Weights of a small masked image model: encoder norm layernorm.
Rows from block 10 of the encoder, named by matrix and row number. Rows with one number belong to one neuron. Each number is 500 + 25 x the weight over its row's rms, rounded and kept within 0 to 999. All counts start at 0. Numbers have three digits each. After the name is the row's rms in percent of the matrix's.
# fc1: MLP up (encoder.blocks.10.mlp.fc1.weight, 768x384), inputs 0-191
# fc2: MLP down (encoder.blocks.10.mlp.fc2.weight, 384x768, transposed), outputs 0-191
fc1.625 098:457485514478532528474500498499490466509481480511499500477487492509527500474506530489521489533484519488533528531526505480540526467543485492525549507482537531490441454498540557500472528461481515513492481471531446513549517491498533550536490546524486530498531525510475514487493499518532531484499547527505502478459537511576506495506519469515542456498525495507481485501506499498501522499489480570548504472444490487535518481492521508520474463433514499506491503485479482490522465490505492497470509529474497487488508505520485498511502482507503546518471492494474467510520460477454493501
fc2.625 108:508482498488502496495473500503506516504493554477466504551472491507532510509549521502438527495511496500511514510505520459499517507553483515484512469517504503494482558497427499499521503536471483468518474511517506539509500474483527492498494475519559487486499514508477475482501531518516504460545488505496495518564496493502477485523521470519509492499538486523489542491490504487541503503505491486537473498512461519466501488446478526490513523487492504502476488480493456554501469499480550456559509514488523544510479486487513476502507499508488463501427497479498555493499510493490512479
fc1.626 105:511489500472478450470525512507516485540470532485503485547553493489485514473526526508547477488534473564536515437497513486498544513508482471504518503464538496489551475481517502519505520459520501448534532500446534514492521499476470478480497499535462492521471480470513511529534530521503508483460507512504499512489530503510553508503472487526540504494472448567484475494514513518482471534460507548540492537516530521494492503492522500497503545505480498486526510495517519477512472495529541511515499476545508466532509492501503515492535530446518515478548485479504481488459520494502509483
fc2.626 098:501499483525517534534504511501491534454516436531523506451504525495513507523465483478486494515487556472485479524486465509503450494479528504506492542501449492509493495513538501490503474488505516558489496490527488485515500514512480505515497488457498503501521496529515499469445462487510451503488490493495508480449458500480486497489499530477442518489473558437515502501509474481499537490534527486452542479481483494517506525524483494511516436518518493491492484508485526483496547486503431531456496503489480479492504502521488510499475485540478488529523536526539496483531487514510506548
fc1.627 091:533499538481463486500501507464525518488478514481495482527446501479545525514492484529516476492505521500538521454499497497432467518547474520473486492477535461509549502499474513505525539503510455511496522485485517455466530512490492427475543510530454437443486470501499525493474533538478468425494502507478500471466539490509500498536472497512518547498515476513521533520488452507504485508494467499568496508471515509482493489506498533505498500546516521458535508487549465497463488500485551509494559510464504498481514512534487477515563515474526479488520489478509482481479505535484464524
fc2.627 106:506503494503509521512526513514502503476521445526523513468555486524476497500447487503533467493499505487464468506480472545529482489436527476516504546486457508477534466498558474508484478490526532524510524484477494494505521533515476548510511520467474534512519491506512513491477457475500478533461499518499504497465475491465518503456487520469460484515461521482496447489522490491462493503487525504439529493501509492532494533536525468505494477484510473503513511528480552431528535481520438550460442495524473481494511505519503509481477482485502513512564529531516466486505496500515525520
fc1.628 109:466499473534533483505531521547483497499522444492426535456510495490495480525561529509495469543467487500490416533497578533511511499486530490515509519467453492490460454481513496511512492583494477486492487505516513457533487502489534516504486500485476495481515506511538488474512478495497523508511471495496497451511452501490457539492524505519484516504469577481466502538492508487537500487508499492507470505497488506499514483510510511473492510487474494495461496533495488607518523508465500498495475508468494498475521494541515503504486493528496491460466466530489473504481496511500509455
fc2.628 088:525483524476464523487460505484533483503471546480543489527471498502526500497472473490493518471536508503534547474520445458494513515517450505487501449541573503518497535497488501476479491453495522519492478501498519534462461497513495471501498493512532494509467497504446522534498527486507504495516525517507510527509547513492543485514485493469515501485541428521521523489491496506497484536493481494502499492507496508501493520461485489511510487476489512503517490469530505436489499502509528462509540527490505543538446518458467486491478502477508505519514514449495523511507513475482461520
fc1.629 087:522500514506528484527480453506504502459512500520481495468475491488501510471481446507508485519504514485511511537489508528523512510507489488513521519515521529482534520514526524500497519480503531499517481496528553495523526491496490488567477513522506514505500499494506514486485522480509510512508467496461537488440518491494527463510491525512494483484524493525515515535504607504556503481500517523488495525506522483478528485484516500475495505496504503500492504515459503458538483483490494529529516540471511490491566457519498523474425532551507513538511581485513455512507519465518535521
fc2.629 070:464528493495468456490518474504509483530498534490478501544491509487491505512553528466472548518517496534469505472524529439506531480537489473520483482487519474483451541502421482503530521530483503468508516520488481483459506455504538508433510524490529513532519493496514495520522505517484521495536490488532518498552502503550470478528551459515536501507516471507487544503475464493513489492464479487555460491515504522485513522501501525481511512524527496492505475477501497528486485511499538459524545530503500524502481477502514490507508486511499463476422478527501544485498502505505477482
fc1.630 108:485472495500513511492504505532474498498517535466497516424478509491427499494488480505500478553535533522485493489517493518508484514484513495486483525522468493460472504509497463513496506477499462519470488530523502510524443463497491502502482502473502489523507495472503504464519461514502495509514525496540510510432500537516513497516511488505481454510530510473512497492500475483461483531486479455508570511514537517519531523534509508481514527498522470481445532459529535464481479508462505454475429525496483529464518512523524542509481489488501503498481498516496450498484475528524512502
fc2.630 088:483511527477487489507498491473492480506473486510502506564496497535572466506515534479491532464480480494518514518503511461488535524547463532503504456504543492538492506500488515499508509526485522483512460489498511522516522549506516493500490521517511499463479486539498501532502557515516519482512495512484515498573506457507487516516482515490544520492487490537472516512516519542537515491538508534495418494491464469473464497436482504504480475480462534538516454522497479544529494517499515525541558501478524490522453471471506445483505520486504497502490486492499532496524503475466463490
fc1.631 090:555480506522525456527504506444477516524473563481499471486517470513523533532506549494485489469491488512510523513518495483508499489484463507523507528448528503485560456462519515499535454506541539461544465522491493497510510487497449514493497486501489496442492507519471475528501520508508517450480514470462493464503503484492516537537527496496554531468523483478530571490541533519505510525481567504552519534548501499477491482500491464520486487479504480504527517507494517457477480457513485501467496471544504494495497520483519497513484518485490535508517486482473512491508501504475501514
fc2.631 087:493517468500473566485530520556503492489543435531543492486513513479456486470453472518519491512508523504506477463450505515506495498478528481484507514503460493508470523537513495513454516467486474539473529458493466500463489474503498499514509503466495506548504485475520502466471444486508478533453490531539503519475476497500502470457510507506453501544453547500477422518469468471490509464499483509446508483452495519542516510504543532516514480528503518475502490512480512496497520493482475556489481489485482472511518478508470515523497478475509486487536529521563455514489497498542493513
fc1.632 110:529469466497480489503529516480531522525470521498491461512503507511485553528483499471501482507501528522526518434520513518453485509548447504510503514466489489538536517480502535503546494463481520471506528486481502468469513496459512443470517528545458485478510463492530486517484498466517487428514504501515499495473477519506514458520476510528522539513506493488518512503504506482484495464469511494550537518535481478513502465531493502508541528543470527482500518513522500477505501495525512456524551495467463507512514526530503466509510516462511458484452528516507507435474483527543489495
fc2.632 116:507517510511536535514500501514494506462535450518526528455544498499500480483455480489533473496483516492487462516480466525508486514438549490508498534484473494490546473503551490505478491497526509548506518488498494483510524536510473533509520505467474502500491493500510511486473481497471463532446506493485489488462490481469516510462477526484462505501457542488511469483514476506473494518509508489440516490480522501517479545523530479484483471493523498479521529510482548447498522497502457552453453509520480466484502504503500521503488487514501516514597510491526459505495509506496512541
fc1.633 090:504496477516526517509514510505501513489520500438514556484535495500477484472519501503475502503518539506473513475498489505537497505485544461484499510511493491522479502483542529489486485507511511528478534505500504449487474510504485527492447546476463516513518490530501496514454505489508486494543484476478504493528507536469476507476490524480447481515451482527468569509501486474577493496495483493526417520498487520513515497458480469519499518460526468534474498525455482556486524518505501448482503504495478490527467523466473509511506466549533487482456486485529502478482539493504475435
fc2.633 078:470483495508492488502505481513504459525458506524468441532448480505526504534479507500509487504494464488521508537490509505493508509524475555535502455485499489495494507506457479520492512492465458507515475516521508538513499511499551473512529463535537479491503516505493507489549519509455520488482519528505517519498493475539539511541541487524542504480542489455520472512493525521459506516529512495487533492529477494493506491511515527477513482552486551466533524503553491475504473485502520526511499491490538508496516457490497483475494512474455522478506480483453523519500458498486488540
fc1.634 108:463507490453496474483534480542532553480502542477511467521476510485490535530486487500515495478521487525501511437509526480419488517510462533486541475480516483526579522467462542521497491503533497493509512511502468453482540498482495441458478461517459441480477476518555486506509481509469477468476474472506470497497487480509472478510505528500525525502494493540485523483465506537482479499460546507553521505516468517479490529497510549474512489495545497511468505489482478450497477486453472500523540478500464470466537480508511459511496482509525468477484534529522538475480492509526496526
fc2.634 118:530516499530522536511518502514512495488518443542516509450559512521491513493459485501539467502499531482470473482480465547537474507451519485511467546476495506499521472504574476497484494471506523531490535488497506496501521519495488526513523518488454504514514481496502522497476471479491472516465500509495513480452500476478537503448461514482453492505461540479526473480524478474474499498488508480441529499478546497552485512537519466514495472507510494485534520517509553460511526501516471542450460500511485480501496520512487532510471511513486538510573501512514452493500490500496489522
fc1.635 098:476483490474483472462525492500483539457483510519509479532535479525452544499435469513502476499537500520543443476489500469425551494539468505521511503456500477476518526460496481521531489443462501513510487486497501495474534483481489430492527467525462442473492480489569474524475487498514506426489481547504545478458473511467507473517510511525545518480500502541497493482505511491489492456462470487504518514522493537524500505514497549490515497519494517464507475456518503494484491504495506532517540509536458491530519502515524471479540496480494492481502512520510523473468500483545517496
fc2.635 112:531515512516515536509505515515516498490514447514514526435523516510506491500481505485550477487467525499459493490492481545506448486432534493516487539482473504509541460501563503504482489478548513533494545490482496482500511527501471548499514525470463514499515485497510519500474472476493465536467475465502486481468510489496520516453454511480457503499459535466502485510517463509484498514503519488469532480479525480517485521511548460500495470506512478492509526550495551454509530481510464516457442502489487474493516503518466526509471498505493518522559514512525443487514509513506506529
fc1.636 128:474517512496464518488542485514500441506494485510491491518477496529517507515488526477527454467509463518514500521535503502491526525502493493489478478490515478524507529474477472471518482505480502462489444490495488492493458511496453511520520500489551510558470506482465495500516445479522456517502514498495474491512471506505532534504472553469461466496474492564503464536522474514518492475557499442475482502551505499498517511487536526516516498531506490503474503549503503490480524436528490501551507482523524501475482499489515489460516514531504499481495527469534535515510477539507421470
fc2.636 111:477485494509509466472469485492492498513492562486466515537454496494515491513539526498465530502521477488508532518527521454509541499556475526478502464528520504517456528495441520486503501552462505479487474503497492507504482483501536491490506484527543502508506501500473485511526522511508516480524482508512491543568497503521471472542535473516522509509523483510474540514506532511536500509506483518543480497519450507464515456447498513513502536496497475500481486460503448541533473513485543464522515505487528527491470495485514484498523493500494471518436504473467545491489490474482495479
fc1.637 089:520505467500470510518508493491489513498494482456491502489538509504514485490517500512495530502487560478495521489519518486526492511482539526491495509483496543512451466498482479447450513523499503512473503478489481498483450522505473477511512470513480511500511505459456509512509513493488502521494527524487449510525478495440532496532525490484481457538489513478488530491446501512449548529470438484491495493536525515554521516535477455501449491483519521486504495499551506470507537489519508480510455466462511488498519546474490492508520485510530491525464466511537484529470488496504513475
fc2.637 071:460502541495526500478467498474462514529492521521471520537471474466498499528485486476495467526499466484505499561501471514493513507532480481524521492508503494516505529518493510491521469496486486484529466507526501521527483469513528510513453561464532492492459518555538495474514482500517511507535479472521528509494527490519468530503486515487534484474493480521523505517560512494535471514527534490532485522479451489444489476457524524461502532510470519519516483491477455536486472533504506463519546536525500546510492474532516486461486524489468527483510521467422525458497479505497508507
fc1.638 098:532485504511496478497509550498493531489485502500524465532505514476492507502472505502540482475527501534513511446449525508454516490540476527489499471486485472502567499464485531516527525481509497471523505518471515497473527524483514479474494468541473467477485442512550516538487491525497478485500483493508533527533494490489507449513504551540498528478507485549523513495470550513482526483473511514536525519518506501488501547472516556484539476502484512456494506488533505502494472515512474497533544487471482531505510456537503499513520501509519457470517550507473495466493481513520480517
fc2.638 109:511529509507500532513527497517510481484520456517513502444543515540493519490455477491525467516489511494473478488509460535517458495425512483525475548469504489480519472499562490506494479471527520536491538479484497478497519521502469512485505515481468525508510503492509501474476477472474483512452490490496476463458501474487513508445464500465468491524461539457518481495521475476458475489488521474453534483474528493535493508534518460514487482515523466492516519516496537433491530500505462532435453503522476457491511522523485508484491490498505532491553506506534454505502504512516497531
fc1.639 107:530502507477543514488505476487477520473484500522523507477496482499479459512472522499489505525515450479482483544507540485561543435504549487476546516505488547463450467528533479506485487490493545524507480478553502485541499470547534491500459487518470513505511521477495480480565508465516537538462510528530490523467501501530536483511509533541490491504492530445493516504518517477499547515504510463505506461509517512518525492445504492508489473495504497490463507504484547520513466527521523431493477507456500500521497540479503478503471483526501542518498478495455524540496485493502501482
fc2.639 113:501490495482500477491468484491497493524502555498476496561452497510523491515557507502464527497502509531529545491529523474496510490553464515484513479513521487493471537505434509519524507528472466467488473510509499506495499467477530496505511492515552501506510522490470490503506523514508516478557492486522493507542516487527465482528519454519529501504541471519496531510485511511555498503499494520551464490520471494465510482479483528497515507484489501496495494482496433559504465501491560483546535508486525534492493483496515483504522504498481462500434500479496545495518511494484506483
fc1.640 096:467466470502496479473506507510490491465499510540507446546527520506449543483497498477519490511531493506504504419514534495424525555508506517461506500489491466529574527512480508515519485488472470497507490502455492478442503505472515465476523517555482506476498537516522478500491504506492495482476528486489535456474561531474514468517537523497526479499498493528474537493539505510484485442483523477511527547489483503510519538504509506501516468495519497483465538464482478499489460484489485535499512495501458493477538485492486459477491515491485454456490515489496515475461500517527478541
fc2.640 120:518530500508508519510526503517493507495525450522528513452550513500501500479460490500540471502494520498480462508494466544519455489444526490528478546463482509499539462491562485498483496461534539522498538493510515474496521511511474519490504525466451493508506474490513527508471476489495480510468503513486488492442474485495528507460456508500448516510461531471516458495501477496469514507493498491454524484485533490522484527526513466498491483514517487496532523519502562443495537504509461529463470502509473486502512518506494531512480496519505543499562503520539452490501506505519506529
fc1.641 145:558488547486480503466466505514531502495478507496511495505538481515518506502477474525532494503482502467521481474545460498499512464511532467473486462537474497500472482499488457513509512475490490509451503509484530482497507510495503539534544468515493539490481502536499525490468534511482488475477459489491519516511497480489510498481466494529498526548506497568535509534481517497512465548501478520495524475441489511495529473503464544489519512489483501505501507464532497468508534498477486501541487478531523498485487532530482477502530485454467475477471480513543528491511508500486509504
fc2.641 094:467440509513478476494462497481505492538480549470483499540477482532519497531519527489463528504490488517529552548508516485502519499557473516465482477527525497524495539500426534525492518540486463476484477505496497517480496476480527474527501487548531504479488498493480487487493555512504517447540506516525491493585524505495476499556537449525516459506550473508506517523471515494525504496508494490553478489502469499484513468477509516514503510467504484507468499477516470543523480496495548510534513508466467517495489497466485486492540472487499465521431498475472510509515488473491513479
fc1.642 092:477540486484469528518544505529542506475496521501486487519470483452520522524496504540542457500477485515485499484511498498433498482465511493489505493513512494486509502458461490462506500502509479499511491470482527476502529526532509476496500457496443497479521502508549533514474462514477516489459498508481515514501519471506553480494512485512501535494538449487511499447439528517481496481541482518517511509519493492480545520500508566510498477529512513483498527488530485513516470505530485516552522482509476469518490479498492531485520514504494499480466508484524435472460486483531508485
fc2.642 097:538493537525500497504503502495494501482518455536510515445554538539475485507458477476521478504492508477488481504479484527545476490481512499507479552470472501490523473532549496521481507458521517534502530521514502507508491487474451518498506533471493499504495474508503466477482498484499473528488503495478483462466474523461484531461469538452483485503451545499525480515543453468480504512467510481456530484452536516549479506519512451476469478465504479516513495516491536448521519481487469496454471503520495502466503497519520501479498483488507523523571518514503486497502523493517516514
fc1.643 108:506472475524521514508494502529493462527486488498501530537527503506482468488537498473509515536459516495491449535515484510533507453484521493530524556558484539486480477522553504527512521506498500495492491483529516536538533498528497549534459517513483508499503566480505485509527544498507523534529525517504495522449499502521484501490475486458523478498494504444466494524497538500496544524522490488497511462512461494560501517527527487469475490474500455463492493510449551552550501521499478439497482560486521501503457504480499516514490496502538508557555486517474505550498500482503532524
fc2.643 114:495504516482493478496480486471498494512488559485482483529449504483518499502546520507455533507519482497522548498505537466503521495566471513482507455505520507498460525497442505496522500526478496474495471517507482510503477481487544485476504489515550492507504483507466477498512517512499523480532495466523493516555502503527480474543541477530521492521563474529516545489477519490551504496499486522558464507515498506462522485461485544494523524493484522524474485473508442538491464484504560477531526495492517530500511483477501479508513497513486467492422493474500541482509510487481490465
fc1.644 093:439567491507511502526481503475479519496471516532514496536500480467528501466545508495488489495522527499497499535496483530528505491508483547496522496469495500474514534509461516499445484484458502506454504503461506535536525508512523526520505484479493507473498501503529519484496508495463536511501479474519509517556484467549518518483483523483511518520478499504549504534518485499472516502496573512463451518501509477513489501524522496493504470515563447485545518561483514523490520526474477527488502506466515505501477490493471531494528498527534509483525483500466535493518530477501508509
fc2.644 081:539419530483498496460480511483499488505497509467451494500468495519489523531489513487512539502486505500512506473523518459486522486511471483512487463507532501518457482507490484533526509526529507470528485509516480486456477483495496463474481520525522483537477526493460458535527518500517481475540508508506499487484500502455497481539521452509511495482526493497463512496512514495539495486504426479555529507527511523459500489468495513487504533484439499502451491458508476496509476483501534469515527506516492536519516508526485472502480500463478479511453494494499496524522482501514512496
fc1.645 107:541434506503479484483480494488521535479478532499506473487497502488486516566498499512481495496473528494518559447514507464466499527524511483475498501474503502518549508447498513506530502455523524501485523508468480464458509518457511433483538504557473468479522467513536510521463480535463503501475500505518553489478546480493521476509512496512489575514531474543493482502471516507517489435487541502552509512498490497496520521528489525527498508528470521463493545496525487446492450513502485519491533467495459490489520541484496492502518500482507471481509543458509516446486477513505502530
fc2.645 119:495536493495521545530526495511509497479514442517527502468549511514496506473458479509555472491510525493484451499479473544507470506434509504517485543480484485491536471513544494507471478480524512515500530474488502490497520519519461543507511515473460502506505499499516509484489465479501464516472495499484486483456487497487509505452462538476471474506450535472511476495521485477459485516495513487449537495493529493542473521514529481502499473492518480483517508524506548463492545493514451532457449503525481489494516497513487520497490499497495534484560508525511456518499506507523501536
fc1.646 108:508463495497476475488503514508525521486477504466469471498501491500483544485507499502498480506494505512495503450506502487452479500511444530476508467441500463460540471479506494551517451480512472468516550495493548485460527498452507449478517501510470486499520459475528503534481496514493492486524504484510530470513512496492488472541489507534558522464508484540502521480523477520466473465502539533524502497528476530541547519514484530490502491521537536486492528466533479461511477495531490498464539475483449465512505496533484484525507497486492476476449532451519485434492482500496483512
fc2.646 128:518510487513518543511509503525500496487518446538535503449544501508481496497450478503541472498499514492483476495486476522533475500441539486509472553497477499507539472505542492487475514468534510533498517511494499478495506524512455533514511508492458496499501492504517506488476477481497466515448504513493499486437490504478529514448460526468447514498454533477507460488508492498482515514486505475451550499479521477522475513523513464510482488497508484491532505536502552449475527501503448537458454499506477480500516497503513522495483493497519531516590499526510459504503501521527501531
fc1.647 096:494460472506475485507531487474530512476475508475523487535544521490511535517520507490465469461538504482531502476523490471441492536530495537438492511471507451460570530483507504551521486502514523501498514525482454509479521472442502453443526513480478480494483476514544482497472511525473468485490471522513478492517530485527520449513528511538482517482491517523524490508535503533485453503483521481549521463506525497478493510517538533513487502496503506468456526486488477497484528464501486487464511436516462505477504481518547487502502526458454487484437563486488508447507496524521481512
fc2.647 111:520509508501517541509521500512497490483511437522536519449521498517471498482445493509566457501487537500484473473468481525508480502436512498526496543484495507501530460512548476497476490458522509524488538502481506461487499512489476532499502508491463503495500479505518519491492475480483478511455503503501506488439482500487532519467458539479467493503467535478495460489499489487467486497486512505451520505488508490531486521535502465513510480508508489509517526524493572448502516505504456548477459483522477471515511503510496521483483504494517525508579484512510448485509501517524493514
fc1.648 090:557462501488516519456427504486525507505566468487492537504494464502478507480528477519493536491506460492529508488501534492506518511518508535545524513531526515509489487477477489537519470471537504512484498497527517480487483489529504487503480450551508491506488490488486506501524525519475481516505509477505511534464504470505553522526462520450507481508470484523494522512471451478467503525523504527539511537514494490524459460472505483467497477527469472486488494531472537467518494507493449503566466507506480567461527513491533494506503515510499487485452490499473476492519515449521526546
fc2.648 072:475555495519468480530550516486483513510446534520484462508482526484509486495484521475502492542512498470464506514501465511490478494509488502469468473499472485480502530518481531481478494544478513448521497513483473502487506495491507514479518513461488514519496506486513481487483468494547506489498475504494520494553512524510438446500548497574496532506527504515524504504506527515537466452460496489513471467476505499491510520502476524521524528479515552528461488465545455544493499477504552462468530483484509472536509479514469500518499500498496498483493494504506548475522486550465464481
fc1.649 113:488471495441513515483510500468507479472493499531477512496491507500463532454536458520493482516519495528473520519494505475507485456478487524564493497522524539492482459538519486497505478527478454483466521467490549503518485522517526480544482524516529542488535503492506549497446507538473495502549468493483495518428500479545512529469530514528485497489470494481499544481496501499552541467532509509538542489445517436441510493539541535484479528460479499499510484476480520513479492506518500472497486532466480493500518569499500442525482545508513490532474498510480518537506522505492558512
fc2.649 113:492498514491491484497476493484503494524491557479484512545461494487516493515536511490451543506493463497507549519535534466505548511563490511505517466510531488489464552499459508504533522544479475475497468507518504527507500489510537491495478480502539502502497515496487477487513529504504503473548490498512490517556489507534490485556515472508532503510536475516484535512505519499532480483503490511541457500521469499475496470458487520498523521484484492493467487480489447558505458511500548483533546521492525524508487493502501491488528494513492466502442488483491544492490501480478493468
fc1.650 091:494526497527523525509501502518486463495523504491508520505500515511517457476517473504539503493522451484485531510489508484547522456496495504493528488467445486501436484554507533509487519498435454546504472498530533534472466501525495499506499498508523505462479491483491498491530482504506508530515540507505479474477464501561522526500556488489493456469493517477518490486518540482538544493475468513465494532465491493495508490511473511475494462447493559526552477535512513514523495497502504484506489543487498448514499509522485472476528508512466538529544520520482494543487502464545506529
fc2.650 100:492480510490488460504468481493500496527481544480458490533470495492514528501540539490444535502508497503507523509523535472485517498548482512506501483529548512495478528478424509499533504529491506460504496507501496519522513478504552498507492487536524518516511512495465478490495543526497533470537515495498493537553530492514478489524509473513525501525538460528513527518482510496525500494503488497554480478515485519472519482471486511513524526503494485490463481463494433530482487513488550468525528516481519538499488509481512478515495502521482460482417497473497535501522506512484505477
fc1.651 090:509466478488499505523532481520498527498432522500481459548474496465454523508523515477496502469504495540480543491538495487441513522510470504463549495524503477513526506480441511543543518495512518488513479497512541519513496472484462458479511485491459428469503460538503483481503500491463477491523506486492535516484520509503495514541500504490500500459490506511472527493513511522468465511545507496525518494484476550463503517481495472520500523534471509528484519506515497520493465480446508492560488500530450511508514479490497528439528514486501457512490525502509530499524490529512447484
fc2.651 117:483474499494512480493485497492481495522490547488461500551458499490513505507549524505444537500496462500513541522527524466491525499541474524468521452515522510494453530498447521510516506521470487473506449513513501526500485482500520481496494485522538486500508502506490479488525533528499522466553508486502492520552500506513468483544524457520516486493539470519504537516482511492534514500510478516537481504522466514473499466460489526503498532503494483505474472472502440560509466499492549466553518501502522533487492496486503480486519503499498474504438482496484560514510491486496487487
fc1.652 095:506453506474517508477478534476527523500496539525492465570496473503460524509475516471528461497525490508502528445527506500439467524503488529448514512469522482499568524508507464526548451498484471455510510500521467492475514529494518457480526498547466454484498439518523468488490472509459472462482490488496519464492500487504459442503473521535514529505526497503509516506494498511497490489475557501525519496510477524481515499486498509525516495534494471495478500510497499491463487495508519513468529481532492488492508492484509507520517516476503484509519519476526535449493499509506500500
fc2.652 118:520521491513517523522529490528497513482527436502524500449547516510491500494458490502535472488491526495471457486480475524508482501451524482528486536484484493492529462504559506506456491470532528537491533483481508478481510504495460516503505518472459503499506510504529529494483478483501488518462509512498496492454495487483542528461480519491461497489453536465490457494520486495463495482516511482445527502495519490524469523538518469503492468484517500487525522526499553443514540491514443539468465486520478474509518511512502520497480496501510536504563503514514449503504503511526498544
fc1.653 099:525502499481506537489491474500509486469482480520501482509463482525512547581497496473513515483477464520527545462516522469444478532505495491506496511458556461531519498471507501539526485496529459521512523481471490455446502528483528462487538497481460460478517565491545492527480517521512496503469521476524485525477528455487512461488504491502491536499549451515519500484535518522516522501449522474495480490481484508546506498489517517514538518533490511470472489491475527444483519490482519493511517485519514521465515505489507486488517516497459423515521524503478483476512482519511509507
fc2.653 095:484498495546492475510508503511514499476512483528518504480535519485478498434462518510522464514521516464468474483489484527560481487480518499492483524506451505461514477490503492495478511481497535514498535515515496504549534454503465543501491503520499531493496430504512517453496468498479468503481472510465524498464478535497475503474475515493486488510444535458505467476465488490465456479531510554468545513485528492485463525538518487484447478479523484490509486505503506485503491483544451531483483499505462457493494480506485535489493508484517568498532496513531483494507503490511506512
fc1.654 090:529505508520519482483494484524503444512484433520503513569524460513539518514484536524474485499482489481531511507503459466468485508554560491495523467463543522505476468480494474477474523530485516497483505473479543536466523525443486502542516502502480480508544497503522520514453492481485517499486474511461537466499486492510450481507534518546529485529511478491534535502474491537484522463487510511502498492503509519483467557503485517527505491520487554535493443480508528533490516539536494490501538481496491499508544500528496488478483493481472514457515508472480504511520491519476506517
fc2.654 072:446478504522504506508466535461501545478502569478501502455478523494465500469545467475542509497499525503484508519509508516530531524442468493484534517509459513529525530509522525521520505459530480500486496515502460466475447468555511495470478487539523528517468489520476487510530498532521485506529535456523446550475508486506533504504461473484497503499499527485473489530517494508500472538485514473503516491482498502521517444507508502484475518507543456453521510480497492448495509484478504514479468528509514482479458536494497509522511495507541465539469480527518506480476543496511517486
fc1.655 114:516447502496483476486529541491537468511455509491514496567440479544514504506527484496501455502481470521533520426535542518469474523517471495470483465460535497485562502473464510528487478478550493485502544498489502464454569496486484488436536501506455463458494439496506499508469493499484453492480475491477488522555551506507455473447466481498486545467517509504520491510469495530501475497484499507500514490533504529470524516480498498496518504508477511475523530481529491505491472497504498520532566503502466502476493501483517527476540526458491438510587512499526489477501503488506509527
fc2.655 118:507534492511507541519533503501492543468528444536502485434573532474470510493452510507521497498512514481488473513479457510509494502452534492505510574490453491497511489500564505509502513475502509546521504494491475487497491534503465512525499505481479523498496510526510526480472478485502482518477507514498500476414470493481525510468488535475475470512438515468499483496492481492459519500486523482467528500475524476539480521539511486506504486507535495491507499519492534433505552514509442539449449471521492448498515488505503512523495477495506526495520516516513471479500498514510488515
fc1.656 094:502451503510479472486536505491505541498474547498503478515465488498478522532486500500495495501522493496509515475531516488480514543509458516501539474502512462503511582474481494532512501490535476466484481506476533506481503507476502514464553531499469437452511504544552473526478495482476472430527487477511526507537547466459495495580465465519548524494560467521480527507493463495512489521496497492519514504477491524466516472475505522501511489537473494459534536509515484477491479475482524554533564470497475453503545497493514514510553519485517480504484510480496504446494476497499482509
fc2.656 108:486471500494505474483464484475501493512490549483481505550460487499514502520550502497456536511502483508523529523541533473479529497548468502497520457518510491520457542511447515509516513529473460469504449506510510541505491480486534500505495496501532491510518514499495482500526531507505517482533507492516512521558516494504496489556514474523539496494548462530493537509513515512531510505496484525540474503513465506470489463457488533497491523483494498510495484482501453549516470495484551449545551521495536530488488483495513490514521501495490474511447483496482538512496503474487516488
fc1.657 093:516503467517518520502507490477495534467522510518467477555510469494499537503514505496493516499467504488526484447493558488461454540473505510504518478506517519553520516494507464478551492462516449539483493496506509493490501502521502508488526527506469450490480503564498509475487463529501530500479501467493512512509519527490488450499485494532493494511501503523519509522534489523448485496512474477472456464501527544548517509507504529466487456506539494463474484494487500556483500513477495501494515494508477466494474509517512467444533486485492508507475460482461479507524512502441536491
fc2.657 075:524481521510485495480461501502500445480463466521528530463479548535498479488468480493530475488514487516469512526498451517521516465524482492480463541504520476442483496511509519487446521527494523481528524517473491519505506506463512498487478501479514556473525485432516481523499549499480487495536489525486457483469510482492483543505472503488497478506483506485499481482464494477510520500522545515500534506482518476481484508482495484516475546481470477533534509471509524450517516502549495514495466514504492513492544485502494522507462516525502482524512527526537494497505486472540478496
fc1.658 095:517500475465450507479494469491520472523480475493500481508471460479535477481496493472495514487483466510480503458469499520471496499504463523515503472472473486496490503494485513505511498496499468478464508549503497473483523543469524469521494478485446473465499542515497429486519521518505514485466511510470493513514507510474524520520473536483489552511527492515532442518509498514508486487501490498470499497544536528493459501486536513513500470494530478462493480436497494463539481487486498456548527488494422490481514514545503470502484515469521462520513506499501512475494505490449492522
fc2.658 078:510480510557515493507497544506520508453525503542511524481528535524472526522508484510520452513528518495516484507552487488533472499509537493467473538546527508476523501523535509510504509494521528513549506492495505523509494520513493516473512537511525526515516426484519562508496491489486485500518490471496504460482517498519475474462500487508492467487459517497530536468512474481498521490496556498516508513441507453517500503518466480465493507499506493524513539523494519506469549517532480550445485522512543486473489496465514516488526482522485517498521516529521475519488488511521506500
fc1.659 110:515507478470466480497447522509511510502478543500500477462491524506456557521490487471507507470518493562520516424496502530421490518531484516468492472480515482490561508477450537538550498475534485502513552529512503469479532495498488463459527512519494451475503483491545481525509458522492478465514509503485515536494537452512512460507505498547505559485510463514519497481519515503503475467498509463521559515523480494498489511489502505497535507518501506469474532523508477457500505514506474506486542480503456512512532484488508468495539522483482499498470529512536505456488489517507492498
fc2.659 113:514496497522514548501543510520513489459522425521535498495546501509509487485457507496543472506497528478498480506483464508521468515448521509524487564490486501494525456495577479499476471484522519530489509500470496482500509533480485514514484491475440505508494475517529523496456508479519473517449490500497485458458486504479521515458471526455466487497466543483510465516512464517462505514492513515445509504478535485528474518539512485514478480505499484492521521509503556456487523502504470548477453493508491466482494489510494510498499479482521500500577498503497461506498505510495508537
fc1.660 097:503533530476503474497479501537484494483477549464473498544499497526493483497488471506529465467496513493517515466509527534482467523519469528486514479510478532527560486423514531499535488503532509465500473508499560457504514527495499475453516481504477493433490507499532489516506525527499487462572494505489520499517484482496515506492516531537476568469538525512551487487478481504553501498478524502532506514487460515490507543507524512531569491491547504488470542498499520445474522485529498517476492486517491478512521481508502485483481507467505492476481529463533521468517523508493497497
fc2.660 108:507489489516503539517529514509511500477511446544537488447538504493490504502454493499523497516468501500478480501454462521510511492431534472500474556462492487480532473530543489509506502461523492551493545484482466512505515515480468522522516501493471508520496470505507516486441463497475489529434494495480466480443497494473533485469475516467477494509445515469511496491509503494466502514513502479444533505478549478532481497525509484501474472506497482474524508505498538474514515508503451554460464502506484475482495520504474520509495491510515512507572507530516444496503497517521511544